A small sound classifier, trained from scratch.
Model: 6.46M parameters, log mel input, arch transformer, norm layernorm, activation quick_gelu, layers 6, width 256.
Rows from block 2, named by matrix and row number. Rows with one number belong to one attention dimension. Each number is 128 + 32 x the weight over its row's rms, rounded and kept within 0 to 255. All counts start at 0. Numbers have three digits each. After the name is the row's rms in percent of the matrix's.
# q: attention query, key and value (stacked) (model.blocks.2.attn.qkv.weight, 720x256, the q third), inputs 172-255
# k: attention query, key and value (stacked) (model.blocks.2.attn.qkv.weight, 720x256, the k third), inputs 172-255
q.143 089:093109130113069099140180126143164179168113166118173115090156115116115137063108165081159123105144048128156098128180130111181141110186140141120185175133107154180156114168058131152159185086162145098103148151154147139173046103166114128146175118122120085100
k.143 088:156132103139135078140115137185153108123144127085130106115116130153084121127157143197137132186098156155137087147141104142121139110079149082172155118096124111098181087120151132110127170110111161136136089167144173129112033127113055136105118110136130146117
q.144 107:117120107140120087081118150082131149140150179107163155090077144108159098141094129040131123113160107102136140103178179117104127059191134125097149234167082193142121159102038075150124175156114091112123160126130118146114101115141075112104120142146090112077
k.144 111:150077111145143142068172089128086201161132117099063169142176146120130037127108170101105106099125144124136119158168080178139131114108148134078176133116155162130134159176132093099115171096152134110101130091177121107129062061101171125123114141094114095140
q.145 128:105178108185142155176176140138142145056172090108111165146160086097120098161178100193180131089084129161127121160134155119135154159138118097121092091110150121132172078131142163139121118159108148130069130122123109173027183104111134144178137107109173163121
k.145 117:149124075134146100122157094144112141137146180087126131125132160153170165081104093121144160130136124109168128132183118104129094057150124108099099140100100095131119157103085199101146085116158143050109097154143095135149046119153039175135151124102136078175
q.146 122:135168153072085147135127097120135145079123080078090163143121167127117079075178052072122155111070131123132092126089133155114161129138141076159045161176159064127175041116118146147110150075107163093132120152111128146077204110133164109125115147071138136086
k.146 116:147148131092127139158122138213103112115116133142172136101122093119131086137076077151104116137160096113138091136122111171096156128083109199171159097115080045114123121170082122163112192097116142100143139142206153156146164155073181150107134138145169169138
q.147 122:106167145146134155159127154127179159110146114117092205163072104105087079144157120135174118110140082148141120167091184115155123088132103127097156108061106178174112164112118144073145082200113150097121084145171157126086127142107124192164143093083156142156
k.147 114:124154146114094184135182132211139163129137182109120167124146183178145152092056146193140133169130076156076097144154129141108108185103181095082122173043146140083146077081157156142146155098136131056158110154105130103091101137177124174118048131096136139136
q.148 098:146175164176123139120130114072131142064169117155071079089067105126146154114137107077127135094067163138117115114132142179108128118120107145159077102121136093163180127097179186089149165113128105102109145088169152169091146164129161131135150186096133070145
k.148 114:133106107178091131078118114099098122111071139107170155086116104195117140157109168091122106161089160085106138078107117112106120086153187144174182139137136161114134142129130111176107133112069105183184111123105114044102109094156118165143154159179080102142
q.149 114:123098102192091112143094123067147146056109088190049176124089080191169107128144169121077120059111111105146148105105148142154167126082122063170105095090178119132120151115122180135127152138087076074136102129207101141018088178140143103115097159089128105150
k.149 125:106110167124163097129138139073144065158119143142177136130108108148128157133204169077156128124110203112125094095142133153169043130104091095130086102082142091138129149158072104146130142132171117056095154107113139081189076123123113101149148208151117111111
q.150 113:140143118136115194131129118185118172125114066087078118152153111136063128169156105159104077139070186169132037129141114143172160152126158110131133154180135191093134071091095148172084073075148159226114168128108147137116133089140115144066109126137117150155
k.150 104:140155139143122163172104124072156150051137122153123106106106157166109157138132114171158111149093091129107141097122181091093170059162160083140070122118142138167091147124178139103123104164161160096171132125123107147101168184126154146103160134150140060174
q.151 131:081107109149161144062113133092129124164101138130100108121170149164107193176117176086091080155149152068106143097117107099097115121117155114169151151109146086111164188131070092151141156105165092156120154120108172113153102181176134074084132157171132084159
k.151 110:175120115131136121147121080118131149092150143133164115113075107172074127088128112156101131138097121147127110104121159111073188093155127123138055157165185134113123172144164133098101084132170112142189110124138134149135199154162095171095115124182135083213
q.152 104:141141044145178084130193165088105144134134099107093139148109158088158116127135093136113116162100153089125139112163150126090122128190118110114123116126091071160169086121112134090160082146051115095121109145102078178055080143124193095131089185138164103050
k.152 111:162112124180138087127181096168152164151143128103108044084112152112133147105142124146129131114158078076128129108093160147165159123156159135163096120152039141138152158195122127072108134120159142129103107142172177140160123126116154123120140135145165124141
q.153 099:167121116173135128139172127078139147153124113120106119138134152032152106097203114156138141107149159141144126132128119115095137102130148121102129083162105132097149120163114189141096099118081130090147156112118144141105158122154183161133135092092123121080
k.153 104:174132174124142074061170118154099119142168122092119076035095152094145098101122139150090161137141140125141126097143146123138135074185157147139119153152064139130175149163109103112116106102133077104092133099192170149151160113138144077062174111141133110145
q.154 114:065079113173057150040077110106126136117164119109116081104134091202187135107125171118070154167181099091134142119105140101129084139154141127119127193103149096087102162118112108127113177167093089146154136106131100086139106139133117139060125118129132100192
k.154 103:134087056103095149120099133130135136112080132161172171116077096146174132204091140119109134132069145101099166096196071117107169156149149161151150144135142093035142108119069124191079122129050104148133152145102088132067113121162147141127110163117132096113
q.155 100:107089148158097156099116124107136151154116127094126106126186115131148096099125127156112133150146114118140161110093134080074104000095109131126172111108118180119076165161177163156107147172115092128191046114082190132153099149126158211115190075105142121109
k.155 101:089142116087095129063115159105125115128117138132070172153147103112158127195102127098177136142125152141142128131131137097116101117108048105076177152110200139113117111095111098155167101158119110122166167101106093119121102176147152117145131114057129163099
q.156 077:102136124113127157052134090106088176109149124171147086110169109210183126149093124113087139097159146150124112128108144164117111102179129124143150051114131049092088128117088145088092199164139103130200099096089108098080091112163174176048137127085146073202
k.156 092:147103092091094150092114100141111150088096162228146163114148126099143132202104113108098127118033149109116175114184111099126156143111098154129138119159224158053114122123090101164093087150127140161193153110062095110076129106188132120143119144064120110127
q.157 092:127142118158116157093160163116144155131188119130156124099112086145144151124119137204123144113116076089104056135150183137195166190127130106096142115148066101167135104160094136101122129138141144096117178085179071126098109138149181089119099183178163133102
k.157 093:167093105188111126139143119172120160091111117178141097081157151129195211128128123147109164146123092089111137085132090110120123159170093099131064117138103119090131167175152129083103109155098151143151119113149164120106142122155161164159139131157185098150
q.158 098:168117138126165114155116113114174078190178115128106108161115156071145166120208118127165121108102101148173054141155135116177132176116147159112081143132111130131158140161066118087092093129128192128121169169082131130132141102133099115215113121122139123113
k.158 093:161140166145150072113161113149103148128133121119162101093118149115115113074151112142075150161141120092156142090116164140125125073176148099134102100111071089155177139159120128084149120112159089103076115120174180168159160138173157109094151118183156093196
q.159 102:140165111106116144186118108127122164098119154125173190144075123140012075189098140061141069133050134136101139167156141126118160098108185092142130119118147132133162097107136115067134074145134138136123090179161125172151159133139094113139067116128103106164
k.159 102:115133145179158134196144114121172099146116150110147103167170152117082116103119140184157090112169045164134112148122129162132138105143186124145100086106070144200081150104136138139123159152198196108088131185115175159132057143116137124166092169119133135110
q.160 089:147112133122136083143123162167093115112140132106185140125074127122071109115115121170098127149133079125132085157153176148114140162106142141153120199165059141154115107127070114098109077131113157100134114147102132120148127134097068099175078108175112144165
k.160 085:149142176159135108172144107129145112148096107117206122142088129136140121058162108159091138146195100135139136114113099141131122107151148087118073106103039141137162178131143129101153126128119145124135131180145194143162146193175120114113091176176144078174
q.161 088:117114146183167115092133157125116092051126087153160086096145077131190134137143137138152156127114197089073137066047142123139093135114096146160119077097093125140108138138180097173135164161093118144151166105121152112102115099127140164170161200146161148031
k.161 091:133083093165082120139105124126150188122100093103103125146127128123199156171148163096117121167101131082137155130109115106175141133188111062133072130106115145085156089150127121167157130145051093160188083080119071143146148125160147104168137139096117161113
q.162 082:126144098103196149087114108088114064172145157169108111090151114134189130172146135107159154105111174116120122091076145163182130091159127179146133037116159093080151123151076147053129157121129117120103145090111110126104099098152172154144106199086130120109
k.162 085:191083094111136091121102120126139149080144154167165097068152122102145132143125099081108173129022143061151176112179154104119124110194140141141130118177166122129196115117072134143140113138122105142117163072093126168118158077175149098130200134088152132099
q.163 093:122156114115114130185139130110170163122061157118112200169103132110025098156129107053165086115081079143131181156159144111111179082127157117142119136106143190140128129125131130138150061139130147150116097192115145126151140135112106113141108086130106119125
k.163 096:076164141145159091169141169085160084177146123103101102172192121137086100115116144193168090087179112214139116183138139171120132097101170118143117122083087130171071134113155135136125145167165175095067158168133125156111066133082136116131127154153138153117
q.164 090:108128138147098090134126169111141153100097097091176096150129160168154104052107107093103185102186102148107203111106130090100139076153099144142105166120112100105105131110134175244124158142075119132134109140096156094129120163125095155106201107158077119140
k.164 095:082120119107088139063155171086100118152107092114111201176037092137122092142154120150134097099157158138099140129073123139145178139073105109105106145097133139050082129163175124175112090124082109125185113139103092141103158142111143148126047135151103165148
q.165 076:157136159126112062192122155145141114099155097138148122169140186080074129122116127113140125093078073151124099181170108130113132168083167135144043157174113129119173110114112131119081066105136192103141143189175103157143167129086049073207143114166097143102
k.165 079:141155142184144100178180127146103133154131072097178115129100157131064092048154137159083095122181089155115128114090095160124162102139159104145068105086062109136123157156186146079118123124154113132096101186193186154163139120129167153076120124208106102187
q.166 084:116117155109104122130138110154128161111182099089136121137126131168094104127130116129125119117095098135145094166180135144126099076117147086125092167142126051093130131065088107088095147185128133116162085158144081118093168148132036130155118169113146104215
k.166 090:160116119168119127105198100168109183145089166140241176108060143123098127078153110153076121114147100102134175105153115114124151102159154103111118117129087151089135127153123113138093141139141156127160110200139174141148140131201107171107093121135137079182
q.167 080:182118174131107132164078171200102148072075084111129154105101108081053108112110160155087131142139132156105153135159123102079140147073108134161125190168065145186070103079231127162135075097138142154155129124195127151155162157095091116143120088176110184107
k.167 086:096154202173117146132098099111152118153122104114130103171105127155110160105166139159180116144223109191114090112076099138152139159081102097118107136077099144128075125087193141083168136138122145149139080153206160097159105204084105148118090120155097118132
q.168 106:125166113083149107156125120188175095100163141099116076148108093097106164092173097131137088133110142175112108126097124174065136079099071126111057138138121114154047195137161133107118054171147143155174140176125185158103152092123093102127107178187197176146
k.168 106:084156057149167101129136126101173111107166069143088142121106092096120145117118134154145130092105141149137140130086143077152215143133113129086118084180141180140160133140140105091100090189151106141148132126159162148036116113189171158141106109145128087175
q.169 123:094164147112188144181114142157183107063124152103121157200076084134117122134164122066190127172071120146156136133133097169136100137115169124087123086052154126109173131049102099117148118136083163163120104169146165155122102122121047159179149140076153136129
k.169 127:124156081127153173142106095129141166194147147137118194167132079109151233117109160096116146172119114131177183095137104102075113134151156177101109089150122120099165109131112131142116115134136108142119120117107104091154147058127068105082190086087109074091
q.170 108:144121160148148079134156114154097113087091104142123080124128145147120143142093084122124173120094202136105117155135068211127123166142135160162134099134174061094172071039174130121140145081117123162164150184136146087091198132156129118122132154126115125158
k.170 119:105159126149172151118068159105109152110164100087054138153096111140077110161105076127153125163129105164170091142096172141140132143150156193097152161115139156147098175095167122141144181147117121131087136103175156123123123145158078097124167086156098153138
q.171 118:145126077146098099155113142078122094161147176141102085111098186137127159072123192147105090111179134111159132143149122177153083151183147110156090151089126045122140150131135109139148187101138151015087115121093100093115154163122127084086011158197100160173
k.171 121:123175143135113188140142158149112170128127133099147159157134150103037091173165120160200132146122112154147046160102166109118153080099117103080174152124091159244106113107108143092150094175145134171089098175173186142119125116170103178141145120163153117111
q.172 133:122138146109114071161186162108177145147197177122169127177095147136109144099111076161160094149151089121113149181157181076163132079180109083051140157093113151184117133102164064123154083167104140085118136166160127200124158136135120128152075079145179171129
k.172 110:148132123099124126116116098156124115130096111163159111100123099108152113138045181087090127144134137168097132084136067179105179163102136177155151122124160154065189152173146103157096187099117144202142182132105114138110128032124130091095110187113136137112
q.173 122:102121154111078136156078153091178142131121182109104064140113127148166115118126152076156135104130071118120140121169133120138085083160120112120099178126113104115145220142131081070145113182134172090125123128112130079175098141106123081145151171173132094157
k.173 116:174115082121175183138102089152109138099100091205154124103090159086111148147157132130104137096058152150149129108116121136137187112144162169211105099182153125135142120153101148152102087125191118194112184112079094107137168135172127121079148152128073061102
q.174 103:086108161127109109120108133070133125155122070152106147151137195130192164094172093109138181135155127075148177113123150084178106115138106127096059153103126180160132116141100127182145153135075121148128132150123120103136135163120154093180114084072139147060
k.174 117:137126121121123120122090073153153182138148199111132131118181104145102110095083138103127084159153136135110052104106139144050165064107076114126116112096175173119140173143146127072100122148154116142160142141207121172151174105126110165086112173095178131114
q.175 095:140152127143178107141129136127106081186115062129116094124174165020087108116147041081164150152091167085142133102128136119098146090125115147126110087168108179151183085140110115106156080153099118146140116130119139151157126126113214104147163142075121146052
k.175 109:131145124127116110108134126189114122167100162111115091119191136123078081062103117148159067086135058105145067161108159173196126147106095111127158145151116125134159148124137106067145116111173110086166166147182169146131140108138126091140129183085124194088
q.176 112:161136190094125143158124130135160126130125148098153084127116112111095019059160105142159133130114144196137087148168135118109139054164138150116125111197115178089172098132138137139077099151103172166150113120091149131171108074130122130172169051098132140097
k.176 105:101141149163095135079098136110094108137103139114112164148197149113138102153114119122127100118096139129135134166164114114143075120138092137097187114133161125117164109054123111159154094118087083108171057100126114107075110089118105120137162096066065188085
q.177 105:124147187120148156127107105156140167126111191150176073155125126151092142083104150135168126119093127165122079146132184122097142054170134131139114091141110154104149131125096147145083121152120156187133085132094156107167109087139140176144157069081149108149
k.177 107:121128128117078141096121159081110108106077118150121203189207145149099134146104092140127084170082152133160133166160100111090079112109110116082147089086239134096117121069125076165158120152114141111213111104083084154060099138171135126156124105069122165144
q.178 116:167134148133067124132147134088124162115109106150107154121177191121127160127140106192118086096154113143145085158145126086146166153101124021149136109105134057144128140141116125150124117125180099094200125111127125120093172168166152102083117136115147111183
k.178 116:184092165137109129079148097174109138108162202161156157082122155147087147114139179155133147114163062126122118090121126104129166092104090155111139138192179150105121137169152136108074130143165122098153126133140133106122168107202090165089119095152157070169
q.179 093:062111119147163164111063112106113123088065162124116118099086100204152115162082142097115109145128172095114169134100117139134130070185129155148174111123090154118146148120155122123165152107101092160070133079163171105102094146105190161105093134132115125145
k.179 088:109101112084104133137095188083158087122145098149111098171174141119145119195100112130198102169113185137100140170160141096130098159142126170129176167171135121159117077110131114172149173172120149110126143093083095134080080105064156108199151116076121184084
q.180 090:146147081109169118158108192118120093136091141123220151120113106107115137144087153135125095130151190160066156137064119114102152184102104123148159124106097144190092103170168175195173092096112092120112128064124154150163123142109211091086126141167127170078
k.180 089:098089119130145162140085169075145098116148107135073129169170078169141158157132127117170104132151115120091068135082128120143109177089064151125121142149162142103076143126160185131107135115121128101138128100082083070111132134076117128182093147117111152076
q.181 107:162157118073017128091168152146114206127199113089146150133143166153146117107124130132094114126113096143124100128210125132158112118134133071122147156176105064138148093115145135156116117145128144114175116143141094158107104123149105137106097121191152150137
k.181 107:130158116143107178107146120163121159126125124179094156171123147147125170159118119137121110076188086161086117134065124133120166199045092134135120098132147158076054185180221137077100118120192145145203083142120132126109142128118136184104045101139096136166
q.182 087:137133115115146171057137086116053172120118136138110123104155129199135115153083152084094147136113187129119132107119148165114115063173156142147195078135137078068127095113099127092124192128142069163141133113109108131063086108176177157074114161093125105154
k.182 091:150129075111115150142083083139151118094115162196155128120166134111162145199105111110141130154054147134155167125194109124121132140111149139155154111170205145102128091093101105154123144150123153165174142133063120140085122118165138114172145161030108113091
q.183 075:195149140142074109147146190144128149121146103059163164145047145096070114133141095168147121140102062145092076150165159109160152177137172144135089241158057118167083110133110114138105065163112183100164176183140113146142119151109072106171096130213123141124
k.183 076:119166149180141119159162117170128144147093091122159139157084146115131126074130137183094134123174102160124108134095126156137151143129147090146070071054025130119085168158176116080108105146136162132145095162159182123150158178130150139111094139191103095170
q.184 082:134150123114167122180080074095153066151084165170066122123171140109121137151131131076177129132132174165169125089094126131076139056156125153130107116092171194143124149124175161095156143140126111168093127172129147169128144087183169150139161137037108109095
k.184 083:133143138104132101165096116070129077096158183120171112103216137125093112126133110110166136114060143156164112152153145149136106124103121158161157132129186126173152083079087148165130128128153138114103171130084104116151113077110110095119148140064149132065
q.185 089:090138121170063122105129123121169126133182125174126094126148105105218146128130094141173133120131130098143114099116136097159107212116142117108111112078186178142186165179195111103132136143162172090176102139154177104145105180153188156176123103108181107069
k.185 088:157148129089129129105154185123107188116085161091032160102134129079140084133080186078138141127122099086133127153137192108152107151190126169121193145122179065154143082171056096084127108154142120129075161058116077084118089078108186151130185103130175150121
q.186 080:119158111119154107166133161101168120118056141111194192144114140114108128105114138086168130106142139149074214139090119102102163105161116143142103142107151202157109126110150158184183092101088139155110128166129164156156152157115153124100136096137094126083
k.186 091:072138122133137138133100182072117095126135101126082143185178099139100097140111137135182068109129142173123076195112145165141112168089129130144134137101141118128076119111143142166117126156118138099092156145076089114091106138059153128155102146123094181078
q.187 086:143132111082164163056127074106095131206137141168095141110101129178152125159133151106102119111135128120131084106154119177168140124158175158128167093132152104086174129160063110074080166130161123147118152120064117108101081084161139132077067146099107091196
k.187 092:183096134089145110126104098144133098099136156184172105076159140125153131148129114106073157132055149095164180083183136112110142096126161160156128094179170135140173132122092103148090121113153116132124152115103145157104133127187139099133181156097131074125
q.188 099:121120177132165141112109091146070140033124121107100079110163132125120073143103115096129146153076183149103117146114110167150094100140141131130166089198120061071158134043102072144120179124120123179138124145131131116089146161152075149138165144129125129140
k.188 100:132099120188112139136119051158113157170119129096201107159110143118051105138152115131143088140108169149108126144107096128156194099117197130130121095162134150147124079116156112176099168115146154173209082150122174162139153117125092135132106130046072148157
q.189 102:126129146103097094198141166162204146099178092089176149166113098114111139106153096136148137130084096148120108130150131116163123169101084085134028162152115106173117099127143130141116080158101180126160144173187059159152182109098072094150133145168145160060
k.189 092:145147126179104147133174131146126176121126070110126145169107131134119157069147122137089104111187066128109102122066114134120142173135097090100082145068068115105108166167190170089108122112135123145126067152182144145165156124123132187078068082215138134177
q.190 088:134123180148255131117142140149074073096074102163106109151119123178126148139098152155112190148158179134113138131080143168108112161154109163130136098133121092113083155065085095127128183126127070179088149102101101073113095109117112142112139160125141180159
k.190 089:100077124140090125133108109125155128172106104132193132119141134152157124094157083165098084191059187095180149110137094116102150124123165091140129133142165140144170111069125113139136151119060137154199131141152122149135154124135097110178182153100102095117
q.191 109:099141089131016100132170136122151175087194109077174151137126162187114113113124084056130132114101055137125131127161147127146165065188140076149100139124117092097155130124099132141128106166090145135176098239131138149110152131143087160115112150159148076153
k.191 110:120164116112125118122211155143088159126088117144100181162092138100116099119094124148088067059147088158104136176137143150113189131099180120141100130095113127076111120197157105161096117149166156121155127158086118166089085093119151164150048125161137138198
q.192 106:201104127140093131095144107167101134083193086107086131095094162179166098115148161099097132144106104128155089111175080151164120182159155135143137212163184099110135132097159092108127154056123127145135094123125102136119176089135050159130084148183111139188
k.192 112:070119130143115174111102114162140132150131121151203117139061096093205126113149127137148148108125104099144166154159127105091138107189069146102105156149103148198082158131089116143113135163133145149148167147160096118156212118121115111101129146146127068090
q.193 110:117183116128192136132090146129123117064159117145088145111067152148143106129065145147094132108123121114121148154083157143124125224158133144124147129154169098149138120069201120096143135113170103158158159097135107091019129149120086157090079150141114166158
k.193 107:102136150112158120134168151101133149181119104141091101132157110173136119146079121137113151121167111125123137142244139142144171115176126115097137150144100095084146138104145154152129169141143150168094112130055077100115141120191100102125100104138108138124
q.194 120:108123068164151128146111143137134170147049118179080157160108101184145094130136159086123130119159093110141149114128119128125142151119153093132125075104152189093148176162075082112102119192088124133072124096146159097143072156098115084136100152088102112145
k.194 125:099094167179117070120178140121147144143120070146105096147134100131104134155138078163107125118122134161105146179190133136147171148138130107137129138139073103112124135144136109118149143160120155088170128148121193111120149171077184081141104150122152151147
q.195 121:118162089136114128078163135137072159116086200137181161135107147166070119168087145129119110073083104098086152167135123174106087143128189124145186113104189119083190116118145105116131075088156108103193115090107145079151073121112074147137080149142095094190
k.195 119:098097096122091152161132128112128186094171095128011130163164158148179134147143197063166203098120108109093160114129133077165101155120128139122063144103124126139056165160135092124125120174134140135095108088107126078106092087099133151130117134109114133125
q.196 113:178145114090154113137121107114144126151154114146094087195149151107141197110151121113097139132091159108107117113168070161139158081093156101158057067104189150097153083145058118160153056127153123137084212156139100142168129126150133061102135168128178105114
k.196 112:120114158108073124131103139137145144095137087125067130146116144088145146107145148108105098161106119079209071135085138114104092048146116084114126123136098033195109121104082138147130109094117096114158142068154075172078184142133122138095140172131189124133
q.197 108:100159132150132166079144137152118134144062147086100186130168097117114102095102141110111073151137134116125110161116151125128130151112178137198192186102177122163145087168099112135154125100148138150154110088148143118157127150107139071103137079126160132138
k.197 117:194114154143098088131183126105097077102120114124104096084123175056155120120137071113143126148062131107062104114064127074109135131183120140156175123194105055130099106117104145153130088075155157112204110071091147120051131163141166166151158105145133130154
q.198 102:107072182142053136089117120128106162068125211130165182126155137176126088152150127091123134100120049088152152119148111066085136099124112055095155143139145109104113181129154184159105124086127097100156075108101129115126207132171148216173130077111077074174
k.198 127:126119167150141101100139105095103171207090160121191136153152165178163105175122108122111134121174128114108177136138124102112103135196159076124129125122106130081103146125093109183098162142131075144135105124110104066167170094105108095154080116111060119099
q.199 119:132161140163117171157079137099122141103121075113079168100123145119057114147167098127174122131137168148162114110054181112154135102136154139088161126128117198152131091079187170134121109128099112107160080119153160131093096112143109224126190078117121150123
k.199 104:121103176150157115134111096145148139202160190087138147134129125134054125184135085119133140140149162120128132118167092131099168188125078158141139151161094103192124129124097114154127140096145140222125113103160186124161165086090084105149141111159116129104
q.200 126:123161125169133216175165147145161172070154119059132139162057063113109075127184126107190123140093141150101108165133167124197137116137116140116159127156092130159163099093122119114123119158086151158084094128112131143079125131078106139141156116139122193066
k.200 103:158191126107180120163137166153132067140142115165096112160120133074176124072157111112132110099154133135180141142044095114091127168079071160101123098154170124163085141118104157097158087142122146101164140130104150125082154112095110171168132140164151118167
q.201 094:124139103071067101119135136147128106141123176163120133132118170112137150156172161161150134087136085154146122123165120096145120088143114082132117149111126124107089160146132154112099095193153174084122053125090080126145117095158102146156099123110113147173
k.201 101:137093163111099110094117099076135135135161177132184145154122158160120172128177083159101131097113157104100146104153148130068137052163121151220114090124122097171144100153146158150133130094118083152137080091129143142183126124096121142098129099103107105110
q.202 083:106118118111147125093169142128102136188062128145138122113103157106163153126121124129073125147143146103100186129120118132137087197157161158189131186124172081125140149156118067147184141093172104117163153129146122095183121186132126066110097132138113080124
k.202 090:151114089133100124139127154153126156131138073105130101094136123156212129115081206120130093163136112146184076157087117108185131139203224099138157117153127125144114090139092135119126135124093104168060116176155058169131125140109125144146101096095151141108
q.203 094:187093126128131077185107107068158122064156061150153127151163135150093123062111103104152161172101121116108133122118136139148126090108074148145072098134112085153140155095114066122141176156151150122157196134161160153062121143145093108138177159147147167180
k.203 092:111146123133162116088195096091121133133103125190138128108107106139132127128090127118130142181150102108123151107144123153112155134067120143073131166102122201071116179131182099122101140106130181104124178146090169110092105129193125126093114135152183118142
q.204 086:137149131097125123138135135133140130131126087133141175106098096162161112134080153112149180136123161142089127119147125147163123147125070152156117158145121047106116147089001067093131111101139155107162147173110075152080145154153094064127129140156190128165
k.204 090:123128111129091108093119106101103126140105123215217107130108134123156191114151172127135172149143087144111100108117157118144179121118196113111128097092142175063176133121145127130134101157123180125129112221093152152139160165188173126083085100114109076114
q.205 088:126113148152127134186168139116185118117119140090122134128137112066089145126148072146168079183145062117164135154099184101172097117147132096058156139085124111230111141127156081087161136163112150118111137140161146177155155148106133164167137117109156150099
k.205 088:138138143153201117100187180143134133119140091098060097122154103105158091105130078124134103120135141133190134161090138141121144153082071148127109174192124128169103118124108093126106120157100147120148185113095157110045125098085113124158156142160187164159
q.206 082:132142100104085136142104106125151174131138072158132163200120096139165087105103134118172142081096131160100076145166143134119194109086100145163129095136138108083158130158041132134052170135117162137128123138124137142055108073144104092147112123126155134166
k.206 097:119164136110126097117102087060091106167091151198156127143130165096123181109158132148142193109159136124056164098162135118119122128103121173094100137093137146056153169122178124131184111115154157085129135089063154096125126162224149108112108136147074091103
q.207 109:083088149173144175032064112170085126138134090164111157087147094189164139157081113120064144133156189100123128096127072147074171163111117152170131128176114172071090104153057187187086144063108105186172151129114132105085125142098190145093150112121145076128
k.207 101:105102094138097157125088075163088142140107124105137157090130119142135143168101145117132184086097129137069109088125115114128123151156161105112159088081165122087146092146116152112129136078131080142081091126171092097168118142151135121118155123085079078087
q.208 091:113149128081111162143130122153107127118116179131163176084125109137107102111130197167132137092116158171106130102099126126096141118090156170195157166167110135127106122101124222162136093104179132134120097130119071122128154103153114079097164102094108115113
k.208 089:093098141105071103130105165123141071120123157142175100154159117098147168116136185155133105150139087066114100117158133107124097099165141069154112094163130145133160134137114144113125122166102187105107065103158132134158092154116150128139100108132096140090
q.209 085:117127146204156160083076103158107139142129133157074115091153135099118168140145085132094080157166139116175133082065121110114133136123113103078115117135123199185100094139186173139148120142093092132108133107128149131122131159116212219083128117093108087099
k.209 091:119106145128146153130123139225099152103144119028060143103139134171147066160073110094112140081108145148166111125101087141137076136128104115163167095137140088169111069131069132135083168078116057148097112112229091104151149083065089141153183145110160124122
q.210 088:136135073088080068137100149121096129044174106114155106135118149146135134117098126120150231113059120113090105113114157120093114090129101183138126125106121061134112062117145107124095148156119126131185178131181140139092120120171105126152115151136130131117
k.210 090:147152113118128121100147142071169080144095121182202163175099109090131132144179143145130150153171120169117195104148125124127144122075100160139153100073140166074113157123155110135180140139135181124150109139077140128134153163194127102035124116151159127106
q.211 099:136145108152129188110093096113136154087129077145156091132159173114130109122150091107134101156136137106120137080104147083113115111119089181124096093157098157120127067121137196177122127137145131173151138063145114107101094119106192178093198137105151073181
k.211 100:081132133107138140148158105174110145173087153099081126148141142157111137168051145105127086102135133097121163118159066121124109143109126133127131107038161174102135139183135114139112153028137121130067080113140092082184096076090108154170179120100159140125
q.212 084:130121132137162187099113106082133143129147138217138147155164184163132148143129155080092118119124154135104158125162073140156131158105121136223119080162125098077148166127048170178124131057183117155115123105091140071076127151091145092114150145098131084170
k.212 083:104121111124068158160114074131117174119132156099155141096103155184100162173043174146112133159112095099095064122156103105151103116199218050099130159112131137119156116127110140107116132120128131162075079152176072136201105113143121130157107108128112103109
q.213 108:143130180202152165122109132101131160159150123132114162138145106204139129067137084122126150137160061145133124123148125110144162107116095059064116124136103159112108191111099181142108194157112131094074135136090117145090077122105130174127143110132147134132
k.213 104:096117149181145104070153088110120136136116124149081137090172152122128135149129035142122182047155127096127200083142166136126162144086050142109106146084131160114129129133172134182112164054107104098153126061132186118061137095113156150112173158102112109135
q.214 078:133151133169114144173126130106164152101160082096167159216120089128115098081097129095181141141096088177101087166159150125112179117117116171096134057117139110106151132127058121145065169148133169135119113132144155153080131117114106103158142078124153171151
k.214 089:107151164124162111106118093054108097137091138207100116123133137055091172120137118130153159146158130106057163121139129122124115153062072144082095151102135167096131180122165098135174100120137192076124169075046193075075124150196150114117134151170107130141
q.215 105:156151142180226065143155141123116157178139171081122116127120165124100098096063138194106173101141139138151108188168098134170134129127147084112127094109137165132126167182114069128108126101169117092104174109180151124136123151113140094112115139122126184065
k.215 102:146135183115078210160055110145125174075116144101180177146104166135098149122156176121136115175097141135045096107096105139105096129109114120086092148151105148116139098091138151146157103110166141117186104115130096129132149125101100109218074117151078169097
q.216 105:147143126097115084222120139162175141091148089142198123164114111085070082125190160186171144075066135155138091155137179153123157134111161134130060111109127080125119131172135093071123049161113180071113132154155151184105217133193109113127118143165200095117
k.216 103:185061117167164133099143126133076109071182137105156171124135091131141138080096147149094181101153118079118163128137132138141169093096066143159115136120163126063153173109135188162138142093122084152121071138140191113106096126142127135135152127179100135195
q.217 105:113133141097144127133090106106182130137148172132089097112146161143177101132175166091164192111162107122158144094173127069185131032196073071084075157128124121130140207111056136114142118173127108090044121121114106134092088112196087147121151144077083100112
k.217 112:132132157210180137120109115130103177121171100170073157136175154131102124085089129162110191120133181111086069137118122146150146094096072058082094114107110106139142095142095153102123111098163131060143124097170167088120121172136176154129116144105118157096
q.218 106:156162196171142069097132114043125108175158135157127114119120163121080121116091119104078108123179128132086122111108112158140169058145070117147146123192132105146133164231114137099117133088207135086129234128161137128165074178139207117116100146145136130133
k.218 103:151170111149145105151123101133146106108146127109126074139111179100210255097093078144150142155127178087067113102134089145115131188159093088098115150132107152127124121162105131185104148095127117106133160164173168107146055162089211151187107121103160106119
q.219 127:181142161156115176165092121068143121088131115125177143155151099095027105096174118140139048218105110146140097133123136100148136108078100111091113217134131184110121136139124177181104096146135150133124181149120126181135139114154125114162174090144133166126
k.219 120:130098123153085162149126136150145124078138107133112115119152104109171180185056167175178118184092149121130096110190103154164133134172128152147109134139074133148095097150134152101128130157139137230135102142138124115071101077105117142132095141121139154125